Weights of a small image captioner: decoder activation swiglu.
Rows from block 2 of the text decoder, named by matrix and row number. Rows with one number belong to one attention dimension. Each number is 128 + 24 x the weight over its row's rms, rounded and kept within 0 to 255. All counts start at 0. Numbers have three digits each. After the name is the row's rms in percent of the matrix's.
# q: attention query, key and value (stacked) (decoder.blocks.2.attn.qkv.weight, 720x256, the q third), inputs 0-85
# k: attention query, key and value (stacked) (decoder.blocks.2.attn.qkv.weight, 720x256, the k third), inputs 0-85
q.112 097:116135089127121121119119148103104178126131140184109111135100135166126115097076111093127152118161114128150155158167094112089161118117122139133113111125130136088137132139117154160093157169102141151138116112121144123158091171147124057123150148132108180143150129
k.112 092:132071152121128106115139120159137138127128155123185119152169134135166130169112120130146129148120129119084151146134113099156108099149126167087106131111101112174136141113108155118114139089159118170085128147084125164097152134097153136172131117101116136110121092
q.113 095:113120102130162105114142142133084146120116143109146153091156123143155132111115114122108095136162137158116141081115116129140119157121158140126133142148193146147138133114158172200116127109097144143123155141141120075090132137131097169125115118118092143146150127
k.113 100:136137156116161139116177122140167134162136135141107166125149173132117169120132125146163099167125099098152080145129158136176129122135109148119144087119112118146170158108118099093150184092107130120182112063088128142124149125137134113132141119148114114117131165
q.114 101:143108089141112147094149109123181119143165127162189147158093141157181096095106132146133078138104170160084127158110148152129122142124118140146104115098092101086100154137116124177136140127145143134148103155120133147135130173126170150112143136151095138113120120
k.114 106:169116127114152133075100167135147111105166101095103157154135148106101137136129139104179151119147154119145116112126130172116124108118121125156105144130139117145135122127123135121136196132158134157131122146118127127124115176094147123170150142135130132123144079
q.115 095:173157149172136107133110083125112140126125199132151124156155081098184122103095105098129107144154137102137131132153128160148146159156148133140148119108120139123104140094120128140148116132129127126119096161130139143114125151158113156110123123163129124142145124
k.115 094:131116109083149138138105118112144130127135099138116130118145118114088135156127127148116129161107112119111107122072152135106107127114119117171105162154120131084094145115097128075107110192144144140070127096094111124130144136121155166154156109114091138109114168
q.116 097:153155109193135136125113150124136105084173107103081138117110122144062160140128114117120170133118138109172136121131123131096116160139121121137169152102110086118157142125125146086148122142121095115084108122124115144148131158088161112129142145131148158146111127
k.116 095:130170070152111057149143151152152101130112156114145125128165103136120152130155124134097135135154145134122144127138130086137156111130106134130144140136145163094101133131144089137163114151127074052104097141130136116094140076158114114127087105119166124099088138
q.117 099:150133135121153174134124139134112171152148138092111129125124105098114111132152138119096159155154079136153138076156128151109129136150155102083128136175113173134128116126181096116097133160133137132105137120159132093094133137153125088132138092125125081112146174
k.117 102:157128127122098124111133084138115132164108136155128154117096091151132129088075108096105133137127095166092138137146086128129105152169123148135137121088114138092166131174109128117128103076141136134125132115114142122128073114153111108096097111134145138104167163
q.118 095:121105170073098116126136094132123109122131127117137128118146165113136118139139138127129130149105122142099130103118110132158089132097144141135111091138087130162118112109124127146120102109087107137082181170124132153128171123149122147089121116092075109091148119
k.118 095:123130112132121149116131112129151158163109087139124100104114102146132118151157099098154113139125131072122120177149168133111117150090114111099131129123138184126161116110118101135160139151108145117141119075166145121136099153110140158108092156155095161168107156
q.119 113:113134129115138119098172107098145138124132109163133144116096092133142109159157070135090079152166130150123138158158110149151140078142104118132109139112086139115111100149096127175136201089104163082174160102128115071146111150132163157120129115129081086121156117
k.119 102:166103161158167135109136106138161158105152116141147138167119167109132141135107162107192133107068124123154135145150137096134113109130117143163134101170140100160149084096122168134089088121162137116106153130100158106140136149092139147109161133146157126080115107
q.120 104:141120108153121140146132084149120121127116132108133118138157097113164127157126153161155089129102101156113116131161123115116122150088132131120116117144128142121168177087146083108101110078157102118088139144178158127106154103173116109088119111091135135118080115
k.120 116:100137157117136145113124088111112156174136124155109085124157103132121111138124132154116122150106099098157117134156168169144158142123157108120131105127152126153148097127134090119116169145109145164158157086130107141121128142095081114162095160124139150167141143
q.121 099:168121107092163116133115085133094105122136137127070158100150147096101126113155172160130160104109117104132156107177125125061143178137166132132133116128127139097151164080182093086138144114096185109136130148129149146150132094151127116123130107114122159155122175
k.121 103:106138179115121121131163144136125142154118141151163128112104113133155100128156111150098124152109126151119151115115076141136138196100145101098113108166161111181138100105093086099097148140130099152142142138100137152137134136129124159123136138114149133107174131
q.122 098:113146143108112157117122119162117131125108107119134125104118149092160160122152121129130123115116078101104089122081113142116142123127125101167105095158131129131149149089147130148115122132148150165134148090157116076141122129135110123104128083163124106109099127
k.122 103:102118151116107123120109113109118123152148133163092101122114122161106119121125135152100119162130103117110128161116124134140146179143162127120086081152135151097111134130117097130168138109110123169137152145103148098107119131097112117109134148083118108141144131
q.123 103:115147118081113136125099145104149133132106158161126131108150121100138153082188138100134171089135062095112137117108159103092149109135102121132133142129145112117104122156154118108121164087120151109117157123133121084103128107119145143087107117146104119152148107
k.123 100:067133122113133125141111086124114143184132167151105163119133131137146114116116134139106141121109105163110145134128136148163102137119109122108074134133133099177134139123112116087117148131072142136152079156104114157130134143155089103118092137168143159149132148
q.124 104:173122155139122135107148160165149137131135077106174158113112151109120139160103107141133120120140132121123106156081098180165129121151062133146129129140111137163119125096112139178121126094122150118109128154104111088158134127164143125107151164134106110117108093
k.124 097:117145093097129114086084110086134171109174144102101088148160102098104136110146153115144127147116109085095125147115161082121153103106150123127106114156149147117092137139161133179123129121148193094122129138134116121138094135105158193177122103124062115154112126
q.125 091:197146119041117169130171123144138136141152113136110121150152152115156119130133138144189117164113149120129129122149133157143134086141143159133107140144125138119120104092084132149146129152117114112137108139114128159156137143147150140134191158130155085117123121
k.125 092:136099117097125131097087131141133146092131109139175101121122067184092139128122138120161096130134142147131144127110138111114110134094155129112129118118144066144100131111136153124099154106140164156158117123148132086120146160162147134138113143114092150135112123
q.126 094:138138110141085120124122137083166147099121134116178158126101143156155127123106130093100121103128144152116125153123127171132138143159098120104134108119121112134112096159123179145101091083146150129135130157124155107128116156170152146117099173143072085115154064
k.126 107:114165151094138123137130121095145110109113095110107136145140136098111148085155116095130131109110179134095118140102137110126058113077112151129117140116131142138088162107156145126074170116107126079126143123136124162118137097139121172154165111164114138107100121
q.127 100:137122168100121139116117144131165094122173092113092111098137174141110090136132091163142143151070162119130112119100163124104119143099139125142167155159114079117145101113148137044154116148127104111118131119129128170172145095101128131148134107149123140146079123
k.127 096:150129118153133107118141104126104138139099145149153143092115107164124126112180141136090123143161181129160130139119130104092132148137173138105154139139076105113141129109116105114165139105149123067160105132167145159116141109104066145114123123106164132161137119
q.128 105:106146135090114136147104108094143116121129115133116149095143104163127136084149097126110097149132117131124134114107159078125105132119117142147107158079111136097158159172169105109117149126145136129140119129131149130133114087094115124140158092134132113132124144
k.128 100:133100150097136152141155082164092148138108142114134097144145125124192142179106126155122104096113148163125137109146124145122157135169150165113148111157103123160113090102128120117152134111117088169108114142106139129135133125135122101142104187113152127147076112
q.129 098:138141104107144127103142113166189110126104153141181125123123122141118129159124146113114133088147147136078110126120122163147152167136118117133144117106135147127112113113143124196131147077108190132187139130125127142160090121149086130113167129137122129140122110
k.129 099:110150123095147122107126144084119099080138160124130164157096149096085130098153150110115160083096135147138136139113135096110073114120127121115092119129142122142133122152155179160161135150109140154086161135133096123173159137132119163126134127180070150086119095
q.130 104:156107131145149108179118126141100094134192124109115099144122138151106127151114115167135147134133143140173161109117123122094108139118153153128149157126106124112122159149128144124100119108113126115156045136150154146145130109144090099117121118117164180149091146
k.130 093:153153128120132135100181132138105134137106124115133165131129086129143110144158136152119089156108130161124091135115106088169156126097117087106122120145132140176110137129134123117159107115186108129103142181169140141120154130101133143116133117160157105079136136
q.131 088:175165119116131130135122102164085160143132142072081130111156136133139134103122148107075113081161119134155176109152130127145136137126166108153088085140138148118113162115130089160093153107148116164141138112121119147135126137107112154137133084119103139141121172
k.131 090:133124171091141132096096176146097084163089151141146128118099099114118140119108154116114108169107117104141101118156145097160118142099120160100177070108161141126184112149152149177143123167149133136151114125097111118150130157179064096134088116114150116103155137
q.132 095:118174086131123099111120125110168106116117126159164161115096091142115143099125156123143122101114143090128130122160144155109132108145123124126138094063142106098070106144097139164147158137114179091174150110121145137151075164147154156145130203102118102133137091
k.132 104:100108118124145109146126114139115103085128099101093153156114161086122126140139128127125148105148158135124128145101119134133076109150081141147123142122088118117107129131111138141153116168081117113108091153125117159095171111162134118118187108109084153120092129
q.133 096:177135105160115086094145139082158135134130122144158125156109117143132148093077134116123134138125170123133136111138148161150140133152107139157131130088124139098111146152094170132135151122114130118155078159096164128175110124115138137113142177141132139149100100
k.133 100:102117143158117093114115171093100149072151123080117177180133122099089143126123141103150118108119114129121111128079144114119129125127118130126122124124127130139119105105134151151153133150140119125123136162168119103133149131087125133159128108117091122146116102
q.134 099:098105159103135142161144140137120130132141140136091120156116185108136124148129134113196157121094100104124070138136108081104131156135104118144173125188122134147177058157144134112168137138135138110124091122160129139109174146140110128164166144123143188111128149
k.134 094:082147106099104150112096124124120135148145141149150151146132096157187147076100145131119133118137133151119154130098151096168157138114118101139098129115122105112112138165156107146157108094139097130155161106176163097110109125112159150118113123137114143107145136
q.135 115:135176132092133084066137109090140166118145134130116122131127123123132139111140104139103134135134133152088139160121107130161108090121084135141115137115161113138119062137081109121128166102138130084180147116085111110147125151114158149127138123145076106089150094
k.135 114:118150142158147155131115179135105113092135108123119133165116150127100107164133128102157143120100146103104100148122148077112143090119125177121150123156133119127126112100141162157110048140118171099109123182117149146099144105131162149106146081115109183114102126
q.136 100:092124191153122137151104107156128123098146129074082145140128133119105099133113109127147130133127118093162124126144082127095115147155153118122146108175113162143159143147195115105131073128170119158096136118153135120152146110104127097117107111121132137138126116
k.136 100:182157089126106135121123095118137126178124152140124140088157145156135142066121147157126151156151122167147114128133072152134188139114123134108130135123123138093139148144100118112143154153131113141156155134127117107107099130120107068130106117111134108118174175
q.137 103:141141197127130148138127193130161120083108128148131148125072159109096123151161092153093112139110133133066129178085122095151124132121085105117120124133099087163127126139089156089151108113126124125173160148141110111131107144107135147117125143167106157098123109
k.137 093:109124136088114164148124109111164136148138098101143105103119112125144159112177158145181190139122093154146142135118143128103144123106135127099120125136088131088094129124115130186148101139139126060097134113146120110128135142128143124148140072120138121136125109
q.138 109:137147116101157091149171141117122108144115113142162124104133099152145148102083114067133111161153140174139151176093110075159111159068147135126093123115137144123127124159127172165097156120170092089154128149145131125109085139127120141153101167104120114123128110
k.138 104:160121100137142116124080138142160120101156103133151146143125166110103161137112165135143119122134133103130117149096126143115114096140075129153216114121079064127157116162122131090162110162123132123133090078139121135161147131105167095082148086168132121113113151
q.139 095:130144156142139115148075131146111123120099108142123125142098110151111137159144146087171138185116098080185161168108118120088160128101101180143138126121093094108136139126100117077163102132128102120115115133106186137152134141138124111145085162140179156169154115
k.139 091:130118089162120111153115086103126081102079147131170120066162108140139124118158106105112134084117143148163149096152114124151133102135125114114110155145116136081153105146139117146128145131161088096083095116089109124098152092106133130126144134120136163148077160
q.140 095:161140160141155183152138128143081117112119149098074134131147117133105120113147135142074134163142145129173171103171135134166115109107151145142145142147145113154129125122150109097130132142125092142112135120103113108158132107137108137154109080083147154128151133
k.140 102:086112105155120107222138130132105125137103167176148115153131104133114163105099121141111117100102109156174135148129142119092181164128106125164140113099161141098133147129149140121110178184108094085161103132106089133105107093143119129103091132143180149113152126
q.141 099:134084148146166121092147158100074094124115118103095133101128113158127151160093091102167131180095120168150097146094157104142099143156139133104089131191124139126113123156142156131128120169098142155142089153082104140113142132145123105170108113144158159117108123
k.141 097:102151055153117110131145109143135126135145119099099147103164136098133152081117190124140109152167101132128119129150100096129168081156105112108151134149123099142149112148101113104203146087186132128164146100163140089133136139126141124077159142133137140114114195
q.142 096:094123125139143082160069141125135098133146143111159156148085114105189104156131178157136104123131109134110167184144112147089114120097133129138141108143131142172098159111138121125148106133135087127082130136119105128124119102122112114120123125146128138132129068
k.142 093:104150115146097148132132117070133122158135138152116117123168121137142114143164109131169165186155150114135131144144127095137140138140102052140098138141130144102167145139166129136117137144107156126162125095150113120134127149138143151079168146111096144180168143
q.143 099:127139137123118112054135098073148103098118129109165091119096083133117121138095110112139156151150136136109118177172124153107149159131121098162136129071157125151113124158130101079097130098147147149168110111116102092156091121126108204090103136119101150112138143
k.143 091:169141095101115160159141125114131108113134151140103124156129122124139166144124107081179135120122127132116141115093105144129098137119143131118128131194138119140137126127121156116121128135118111078060148140146143126071148091139161130097146149115112130180090139
q.144 104:169122120133143115147165147130091124113110147083146154163116113155091107106159145142113154090157155130150095161111181125101134150124116154147128111101053107126167118137142125136162125108109149146150132098121117169146132142172124131145183158130159158153109126
k.144 098:155123143118130126123113122176116100124102105139150119099127130150163139152143081117140124128147115113102146129088098118162094118102132151101103145166155091130066091142098114122150140125128106126057103145093126124156161125129159125128100152127117121110129092
q.145 106:135143129124117191115114140143124111120160144097104099059172117065155106131135143128145149147076133112147090143166055142133099146132109107144127126093143113125113143082128124136142112094067127167160105077117127151145104149141127136116138138140123110147115145
k.145 110:115169111135155093148180153106117137148139084119127157152114080182105137165141117120142082132103131119095159135132126095095126136124157134099128078132135162131120174177138124089121117101130097142087163122122115149120177143129153158124122120113094134109120153
q.146 102:146176108165167106143125123148156147146130109155095098141154133188087146164096124116107144125103163162134078133125137142115087117083123150141180113094057122089138126155126120148165125092117136117126081104087126139107113132137138112125118141109152168101064150
k.146 106:131129082111133131137142170094109088099129134107190114116119132096127165112107091106144162138182156181140133107093151111167101133121134155168128115161123131131131141133098168103081122140199097142129142119121151157109135137140141173129136125121112150139116106
q.147 095:118138146114142116119136112140080153132123105171087121102123113196128167135116133134107098169098125114155130133137101158163173144111116095134091190125126102139118151157127106133142095128117157143126168150119156132130128094123144147113089133202116133120094129
k.147 099:147085142134154137148129120111097102158095152117168096163157092157112145145123157175118164073096125123133137132124120129111112162156144171120122130149149101128125110118153150088155152120161129142098134144108115117142172127140148042149103115111150104152127130
q.148 100:123132165145128127099125147152111143204101098132160145165132116125115130108154182117120091130155119131106174138114161144114137174138117134111087120149119110170124125148111099151111133098169154131104149130131179081096165161132126105111138131122149121162118115
k.148 094:107116095119117135124127123152111136149144123131134120135153117126158147123073174138111118101132086163154077108143071160125140137130093137136131117123129115117108071095126152132123107134097185110145093139113154136127125135141124146144156133138155142118128161
q.149 098:091151065122109130148143143099134128121114117148087116140153115143126162105132099105139109149145151130096108106178110110138133121140149137166121144152143107098184157144182120133132131105110110124108137096113119115138125144149178109149085133121140123108169117
k.149 092:116146147152099079087121157082124109131126120117131101140185082127122124085160104131101083146156099168120135110137144135161090123146113151095140101085123153122112095102076171141098162094137135120141124120143188169097138182147112102136130126127141163150137160
q.150 099:128149170124138132118111150152116125136112158174101116093169158113161108099112147151126136093122136155172143174150162128113103154115124088129127143100120100123124102108185167119130122112129149135155131152158145132119139098088129125154139101146162169166106127
k.150 097:153078109100119090097168128144113128138130105116152116131128135125150140118095165163175096105136132149132106136122080086107102136122163109141084146154109127165130100123124148120134136129150101125100132134110096127126125120148151134150136092122121115096147103
q.151 104:129151118121095153119155131145137127162119107095131114094130120080127154104158161147145144131092089099082106112145064145119124137122141074136135137116131119131166083118150145137115162131099133117117146121143118151163128163135128122140161132175115143148125132
k.151 106:110130131085122058105184130069134162118130074160131167137121091149150107131151125145128080116171086128128132111144106164144091126092154151130104064129135166174103136143128117149135126109081131130145141096139121123120175132079129125124128110138113099122146150
q.152 095:144109121088087172114108101139157118150089114145148143091097121094131107115092116140095112107133088085100166141158113144161138154138118126102129136158138156159110139113090116144107129113146120117110194116127136106111145107171075169124083107163081143161167114
k.152 104:099163125097134117088159158120113146144141150156087135148134126123158156127091150170106126130160127146120120096165107139112122142181135136125141121106110079113175121123182123126180097123093164110147107142143152101147089142147113140122188180134160086130138173
q.153 106:150058143080135142139101106112106111132100111105118168121117136100127108155141124135133160108104083115117167105096078145129088089150098085160119161136189128143110117101108144128116134109181059122115155130139162082148093112152100148112093136118137115102180095
k.153 104:108185158102125151143172131132132123134161148157079138143180129129126110098088147131091111122143128136132084134157127185114141138123163092137142087091082115111129151134137084138189114132097166108137104120155122141139120121116098102139155142133154136161097168
q.154 097:126108131122124123122128151123138153130104166133114143141102170125113138128143154118133123116141165147141103122093194104073168138170130175127146102124093151145101134141114107146147143098106133132134117134151155106116111164118160101136126166129143115131114122
k.154 093:129095126097099178126108098133120103151092158131135119079117124107160149134124118118083119081115165116117091091096113156140107087095138159074159124087136116093135105134102168138149089099111165155109106120103174118143144132104120150145069150155156144141106107
q.155 105:162107133134077101112117155142134141118125125115179158177111155175142157114139166102117105111155129189118138149127141104119116102168138159123161125122131128139110115105072105136121130116185112160122117163109132148136126172099136107154102194152128128135110099
k.155 107:135139144157096172181076105165100093151084156125146123145137128069115104133150130126115148125119141098138134115127112095110132093129109140147140120135135109087101102119101143145114090115129121132118108107155179119139114093162104124118113122125129117143119109
q.156 109:142151113153118089189121139154128142156128125152109126142116158196108113130105111112125107135104188106101099097148167135102118125149103177153192144134085119098136167136138117130156108072111124137113130146122147094115163122135150097118145143089132139125071116
k.156 105:145131101139136111118107133150113110110109152113181148071132111132124154165150076124184155150142153162131138111077131098147151093112121144176125109105151140123119120165117170140126130141175111116119143101119123110138087168128157157141117116160130127137123107
q.157 095:150129155133154056145150137137120175113119169089170133147110128158157138109135125125096113124139159179118107159135131081128092117080129112130128128143102125107124154175158102141152142093146107178131123148131149119117104161135109133156107133111119113129104141
k.157 094:143115148119098117164116131108156143103141116110132121106140128121124141144142119111184128130105147100149144159113180136077137143109085143154126187185117120142094106132142125125154140152164112085123124097113061178105137136143136129158134124165130066104130118
q.158 101:151122178132129097133121169103117116139099110145156146158123119175141123116117148095128145099149097148160171141095154102129104107106104152172101139121124117145083115115137099156103130125195089120123127140109146137112134154133159106158112152106165091120113102
k.158 099:112136161118089158166102139164097097125111150113119100137171143095154099074141116099105125122095154143135145154169188106068154138149137140116127152153133104123153130124106133112171097101121105122095154146121164170125123090127152112094160118082173137107104104
q.159 102:125151115140166169169119131103112091125127154144096117097163154119096111138111134136113139154106153117159114126148116156097103144132090126121139156117175139151134146131131192111156128176084089094093106106125145137140133122156139127092138130117158098129117144
k.159 106:137135109136140098108154126101153135105153136114112132142140103166154165127168144114163071173137143123110125127122167128093148121122124113114164140133121148128100114131100173153103153158159082159137141122081111146138116188075106084132095151100064115160123129
q.160 102:166155136144160155127126130169127098139172128124117099127162110141114130120120101138160160127096135131106155146130095149151139154113162074179158145120140161096168123126107133108149113151177128117128143119129115147127105103082150082093145105121126149140107170
k.160 104:118119114157131115108113150122158120104135094174129111160099113108150134117096172119156104094101127123122138135101087120123090124155141098105115121159147131162119129160177107126153128116146095103152167122113118114107147121121125106124136088107102112107145121
q.161 103:106098097115105128119115104127151143157096114134155138128119124119148122154117137099131135152114100129095153132132139115114147128167157161121133154136140126154083126132112108159126126106166090134129169123160130119112122137101123140106106125126162104107161117
k.161 104:122163160119121141137142137153141119112109127131094134127141150122101056100119143150110114118122116105119104138126120112151116182149126121116137095101102149116174112130110129141100159103081146109162083112141140151102081126139119163104184149132192138144153136
q.162 102:105108140075140148131135095105100130133124119124148139128077111103152155115089141161101080147165099123129141118131159140101149136139105125144093127165145133150085135093106119145099147139141099143069165139143151121109145152112055104139073130166104107150113119
k.162 097:159148124123108135137111127138105142127135140148130144111151148156147155155105184122115110105133120136103112085174088171130146121140103118091084119107122117130154134123129143140171135097084192131117124124122138125182116127138132111121155119120142129117139137
q.163 095:089145144139174144184095122103102095116079152126090126142169123134105167121125098125132128135119153110112132102166152125153161176137145118101161106142095124168159123147136096133121095167123130120162122114145138164115082121137150110113094161121147102108092122
k.163 097:141141127115122096061144176110146142136133111127207139102120126112125154141148108145164125157111144116137127093114138176162100098135103110119119125099141153121125081102093142155137181091118148143116123133098176098102170172112145172156148156100129124111115119
q.164 098:126130098124100139130164138133115106122153086073147133116174071084112168142155124184139115134138114149124149113152134126160134117133140130122136106131142089104172102103136177154154168130126099148180155129133137118162110154127134174109168130141100096145120131
k.164 093:112150127094165137113157121134110161117122064145073157187134126132122135159121076103181113127164127143099107106153131113140115139097109137128123098124132130152091183123123132153144117151164124149142093147123071107101185137151150107112122121129128114168131143
q.165 112:139113141087139120114103124098108124136129120133134125142137133192120150149114105118119117120117154143106136134138185078103122102126138145123104137166113122114095133154096093141137103092075142113124163133118100100084133137110104133158100120133167134166097127
k.165 106:132141136107115153121135146144118130096105176140126109090114147138173134111117125124097140118108174142121138099146126147156159145152128150080115111048096112140130107161117140140143123078106133137075134132117161131198097115093116178122118189141126160124077113
q.166 101:152112130122121119119106114159129156163137128105151138118115112109148113082129114129114120113100107088096144100167129160182151128155159109075089150151156139139084125104128118148128112127136166128115158163156127083141111122162106163107104094176114124150208154
k.166 109:139124166138122143115150158124155146138132095170143134163103163130173102163137153137101107084109074143128092084122074132139117152156088100125115100132135091168145119115155093147123142149094166132143076128141119124150125130131140121131175131156151108122108132
q.167 109:112148099152168134138106102105119088122114139111096092092186129133138157114121125121106160174120130114125132106128106118125142119119151109102135113121145154140110129112169141088118090142083144148115123122142112127109099145123075164112134135102149150090124105
k.167 108:141122128139158130091172174126136182128122118095136137134115135139140123143144149099137116089145127090107114130155117145131101136120072158084082116111109150136118139155111100116150153148129121146146134092076077142175131147066170103138132110157116142126147154
q.168 095:132085104076111154092123155148098125136123130171156148109066145071178131131142158130082080118101103117134145158118048122129182143147110122130138147141133151133159145095127139122113129163134113093110165125136123144095123087093102090146151108151107107113157093
k.168 104:108140157113126125083152143135141129143131117104105156127172163139099109102074144134130099117131092136108128154165106125197177133143119102121093113092114149135126128144132099148203141149099149125153125155121114142135096149125112102116166134130150074137142191
q.169 107:161148123112107118098124160158110147099161120126089123144108125144123134096172124136171114137147131119131152129145137115111109111130101117162136131157127123131136124089123096107121120112127124086128124114141159124063133140083109143128134187076113124147101110
k.169 098:084100130117155145146077097144134112129128114111114108149099124118117135128170170127112125099143123109157112147120114109127130086126127146161106129133114127150153131127143159127157136202178111052135148102143114144115113091198130108155161070138112136091140129
q.170 103:134144145196144122169095134130141105139149120141140157140161156191072122157167103072126146135111173163125156108097128148118108109103117118141162084083113107154098092142146138134167119114132115156155110168150099087138115127126100124105131132120172173097093123
k.170 105:116095128146124130119130108131142078127125141120138119112106115110126125097118176119160150138104136147171116130097173090087117088134150142132136140153107163093142146148111107090091132161201076106088137141111109166097148110151149104136111177123097147135081125
q.171 104:131126091184119153141152116118143137123146135094107085100142133130131111136177124120140166152109160131176109145122086149144098139130118089127113163057108129105128144151144149122175178111124177155142110104125105139159113119114162135152155110125127066143112158
k.171 106:147139159137159127150120125135092119129146108074144103104140112117128098112192106089111121152112126130145137131113107068128074160140135137143151120169143116155094110152139114085114133180144067105102141136098091114077162133151132118101106091126155133121096112
q.172 098:145106106137096179141115142140132132136147116117123188153108139108116118136154141136152170109095115112126128137182118160111153160099146127113114084172123170160149149111131131125095147130134123120139123094133116131151144090076148090144100119147101175137164094
k.172 104:059135098133148156128120094152154153172130135124159144109103146130119169151116125143130103102149136123122169127143111156135108132153142089102153157114138112146108108123146089157133119135119158136173105078161090070085140127109111124123198135108108107116144130
q.173 116:120145108145142104100130143141142113069141127101135150121145101164105153134149146108143134169112151091130116141112161145136104107107111116148131126110086118064149133123129137122144169172151093133149133130115149137140099146159157188109121130113072129141125111
k.173 099:139121140120156123130124147144143104120125104113105095128155116105125119125158139114169151150148132056111114150136158122105132143100150134090151120162118158150147185114139138122149163134145093106107127155161097141102164150148132109154122085083104111127115146
q.174 102:112099111117108147124163142123136134108159137135172127112115159161127128115149150064137165156123161131168130165110124161116092097121122136148139097125170176126114108128148120136154146127117164127174143140106147107147124126142127138141144154144153114109134128
k.174 111:096116122164096118140101151140078105108150161117095112099114100134089120139157113094102117146132149137136135095142171120125114098104143115135154096164127126152095141105143098107094128125123108106122118168117111155086112139139137105147109121105106152109163123
q.175 089:110119151117124147116123121128132131120144178124172168130112104113138120101190112154109121124151090066147167120143121127089144120138167129111100129151142151143120104148109125121141135146109120074068172152105149144127084118184069176114127133111099107136173133
k.175 107:118154095108121127099143137117176164135110100174160132179123158146155104133094137147106094134109108120139134145164122136135117160165104095093089126153121090131137114145140096171148125082117185153149116134109131122149112144107144097144126156155119116146140147
q.176 098:103127117147107123141156115130149136108180115107139171140117126072131115159157139144120170134126079102146185098170081162157180137135164136103125120136124144164128141096131149109119108098111124115106133100163096143094114119128106173119104120162069125128157123
k.176 106:148125128150124164083121128126139146157097136116136142147106097153152104121149127135130127115083120114087110093128110165167099120176149084116163151085136113146149113141172085122179133117098143140145131147149112101100144101148144119125154141149129092155165145
q.177 089:120174146134153112137126153156097137101135107131145140166152143154108125142091150115152131067150139106114134127132120093093141108091139150126108129133105079100093130148148099141160109139105130123111134159143122117118170103157113116110194112097155144140115120
k.177 088:139088130128146148127154141110144125115134127125146155150148101150118164151106117129172134114137146152090099161156112083120100133089123074153146173136109144129115140112122148135080081110120127091178173106102107139178114118177162142150130143134122152163119134
q.178 105:122138153141160151121120123138139142128178143123122118107146123138132137135126113111133116104103124113157121157155121132132094144139104104152076154086117161106128141107127111123197141137099168103136121084135114122117130087143175119132112123134134158136105131
k.178 095:114143109111147124158151145149121096137134137094146125141089123166115139132172128122162172154118153146123190096104146107124093162105160158136128080166171134147117112106121142097113092142154083144067142107146115133149127132115108118144095159103117138106112117
q.179 105:108120102120120130123166135156131099140144107076150129141100118066100138087135150169151107098189082099118136115125103089128094148138137105143112089139127103149080155168122137133094152111156144124127140116128141142110116159126134147109127126130091143154154117
k.179 098:104143119147133149103126125121145107114118094177084178137105135127143108110096117161126118156123130116110148129122090133117095171142111103119129150148136118139131119129155125127184109138089131152163133101159150112127112115117096121148143130126147107110136137
q.180 107:110107135128120150098145108098109104104101149062178164142136132078132120124147157150147106088069077112130128074111091058143122084117189110118104126122132111131175133107134152117116167149151107134125141126132109131139121141115073178097148115131096142142190132
k.180 113:146161128102141136107145156133151193109140122157096168176111152122122116149125123141091093126102118125076084139138113160089110157100095131109117134122115136122125164082171123159135096140091145136145146152128136114126119153155146094134135112132122101140132122
q.181 085:128165155140161143141142160190149135097132135101110087116171163140132121152145158144147116104124129135164108164079153102129117117134124126139145078117088167131117120136179147105175106157098124092145134097131109123107129115126127131077164187048096125111115141
k.181 086:133114150110139119157098110152109149117121125084169108127148136092124101149163119128087130132138141112144100148142111118092133110123159135156163130200160140125133193151105155113132146175174074113109130129128145152113116089101108125145084094119120102135097095
q.182 101:114160139121109092128144111145111139102129134140136116195094130177131118125173103114125106149140136160144138118125128106138103118121139148156136162109117107143079118105096108136157125104142133164154089159096130129105170176130175076156132151091184147128124115
k.182 096:164085136114131158184097138094126119098088143116132130115106149107116124124145124173154167142130150133200142090109138074102109113078147124118127114175152110108115097122112178141114116118180092121107116117136128140098117083147136128173106144083093147142105127
q.183 111:120130112137135094107148131128166125111142096164124094143099139195126132148098117063131134135130164168109097122139150145116123123138083153160149136148125125106103096152087144122142141126116150130170108133129159106168119132075152087139106133124152140095103125
k.183 120:121148126155138146166082106159090087092127134142089161103130104129103148137121118125122159163134145156141135112113150089133119082110150154150179142118142113120153132131098174089113121155156113115129114138129161164105149075154119148095084132124128179152108119
q.184 097:120112145080104143122061158118130135119083157124124111138090120162151140112104099161138128067163114118118156131145140116109144161131151130124126132166151109146124116086151121151110126086145078110099143141142115138116148121124133085143106128145164136151170150
k.184 091:085135151092113147133108121133116150146119135147113140143138123149167106136080179155106139115149111123119109126158150142099106152147104157083100100099126118152177121117117135162134123093122181130132116118109135120169100130099139136094136137144132153157104132
q.185 101:142121154123131102148110118147111139134121109129035151152147131148143148156119119152128121152108139123107160106158117085081161136116153131089120148130138188123097172171132144127119142122125141091147125076134143106109124119135126123175108077155155124131119131
k.185 096:110186111133132107105105121109124147147144170161110139103114094102092148121085160152097114116102109144132140098145110119139140141167128133121149170102121155160129106104129124116126159083092156149126114114131149117149120118090099151129099176133137110168144167
q.186 096:164129095141137167092136128136149101098169105117124113081148107140133100130129141080119137162129131095141127128125084164129134118109129167131142133102100124093128129095178164136107171126133174132126130162117155181118108089128161112113156142106118135122120150
k.186 096:171092171111176159138094106106133118101166122120155121171107167096134136157142154118160102138120140104126142128169149070111086121094150115091133136153138121140156178126089097100115129144149056127120177111111099128112132137120122105148094095110117142127115104
q.187 113:107114157091104152130155144132130107136107129140169126168108100139127095109111111152121123101136141168131120114124185122125159109114133127109078172147189127156090119165088120112091149096165122135090166139157124086160155115121138103136122100122113081121172082
k.187 101:132159182143096098125083120138128124120112141130126107131139105127126125127109170108122121115101137138148127160164136133133132138102113148134090123122065100147149138105123121119122113124138132138120095128109158104156153099140082123133143102125132110117114139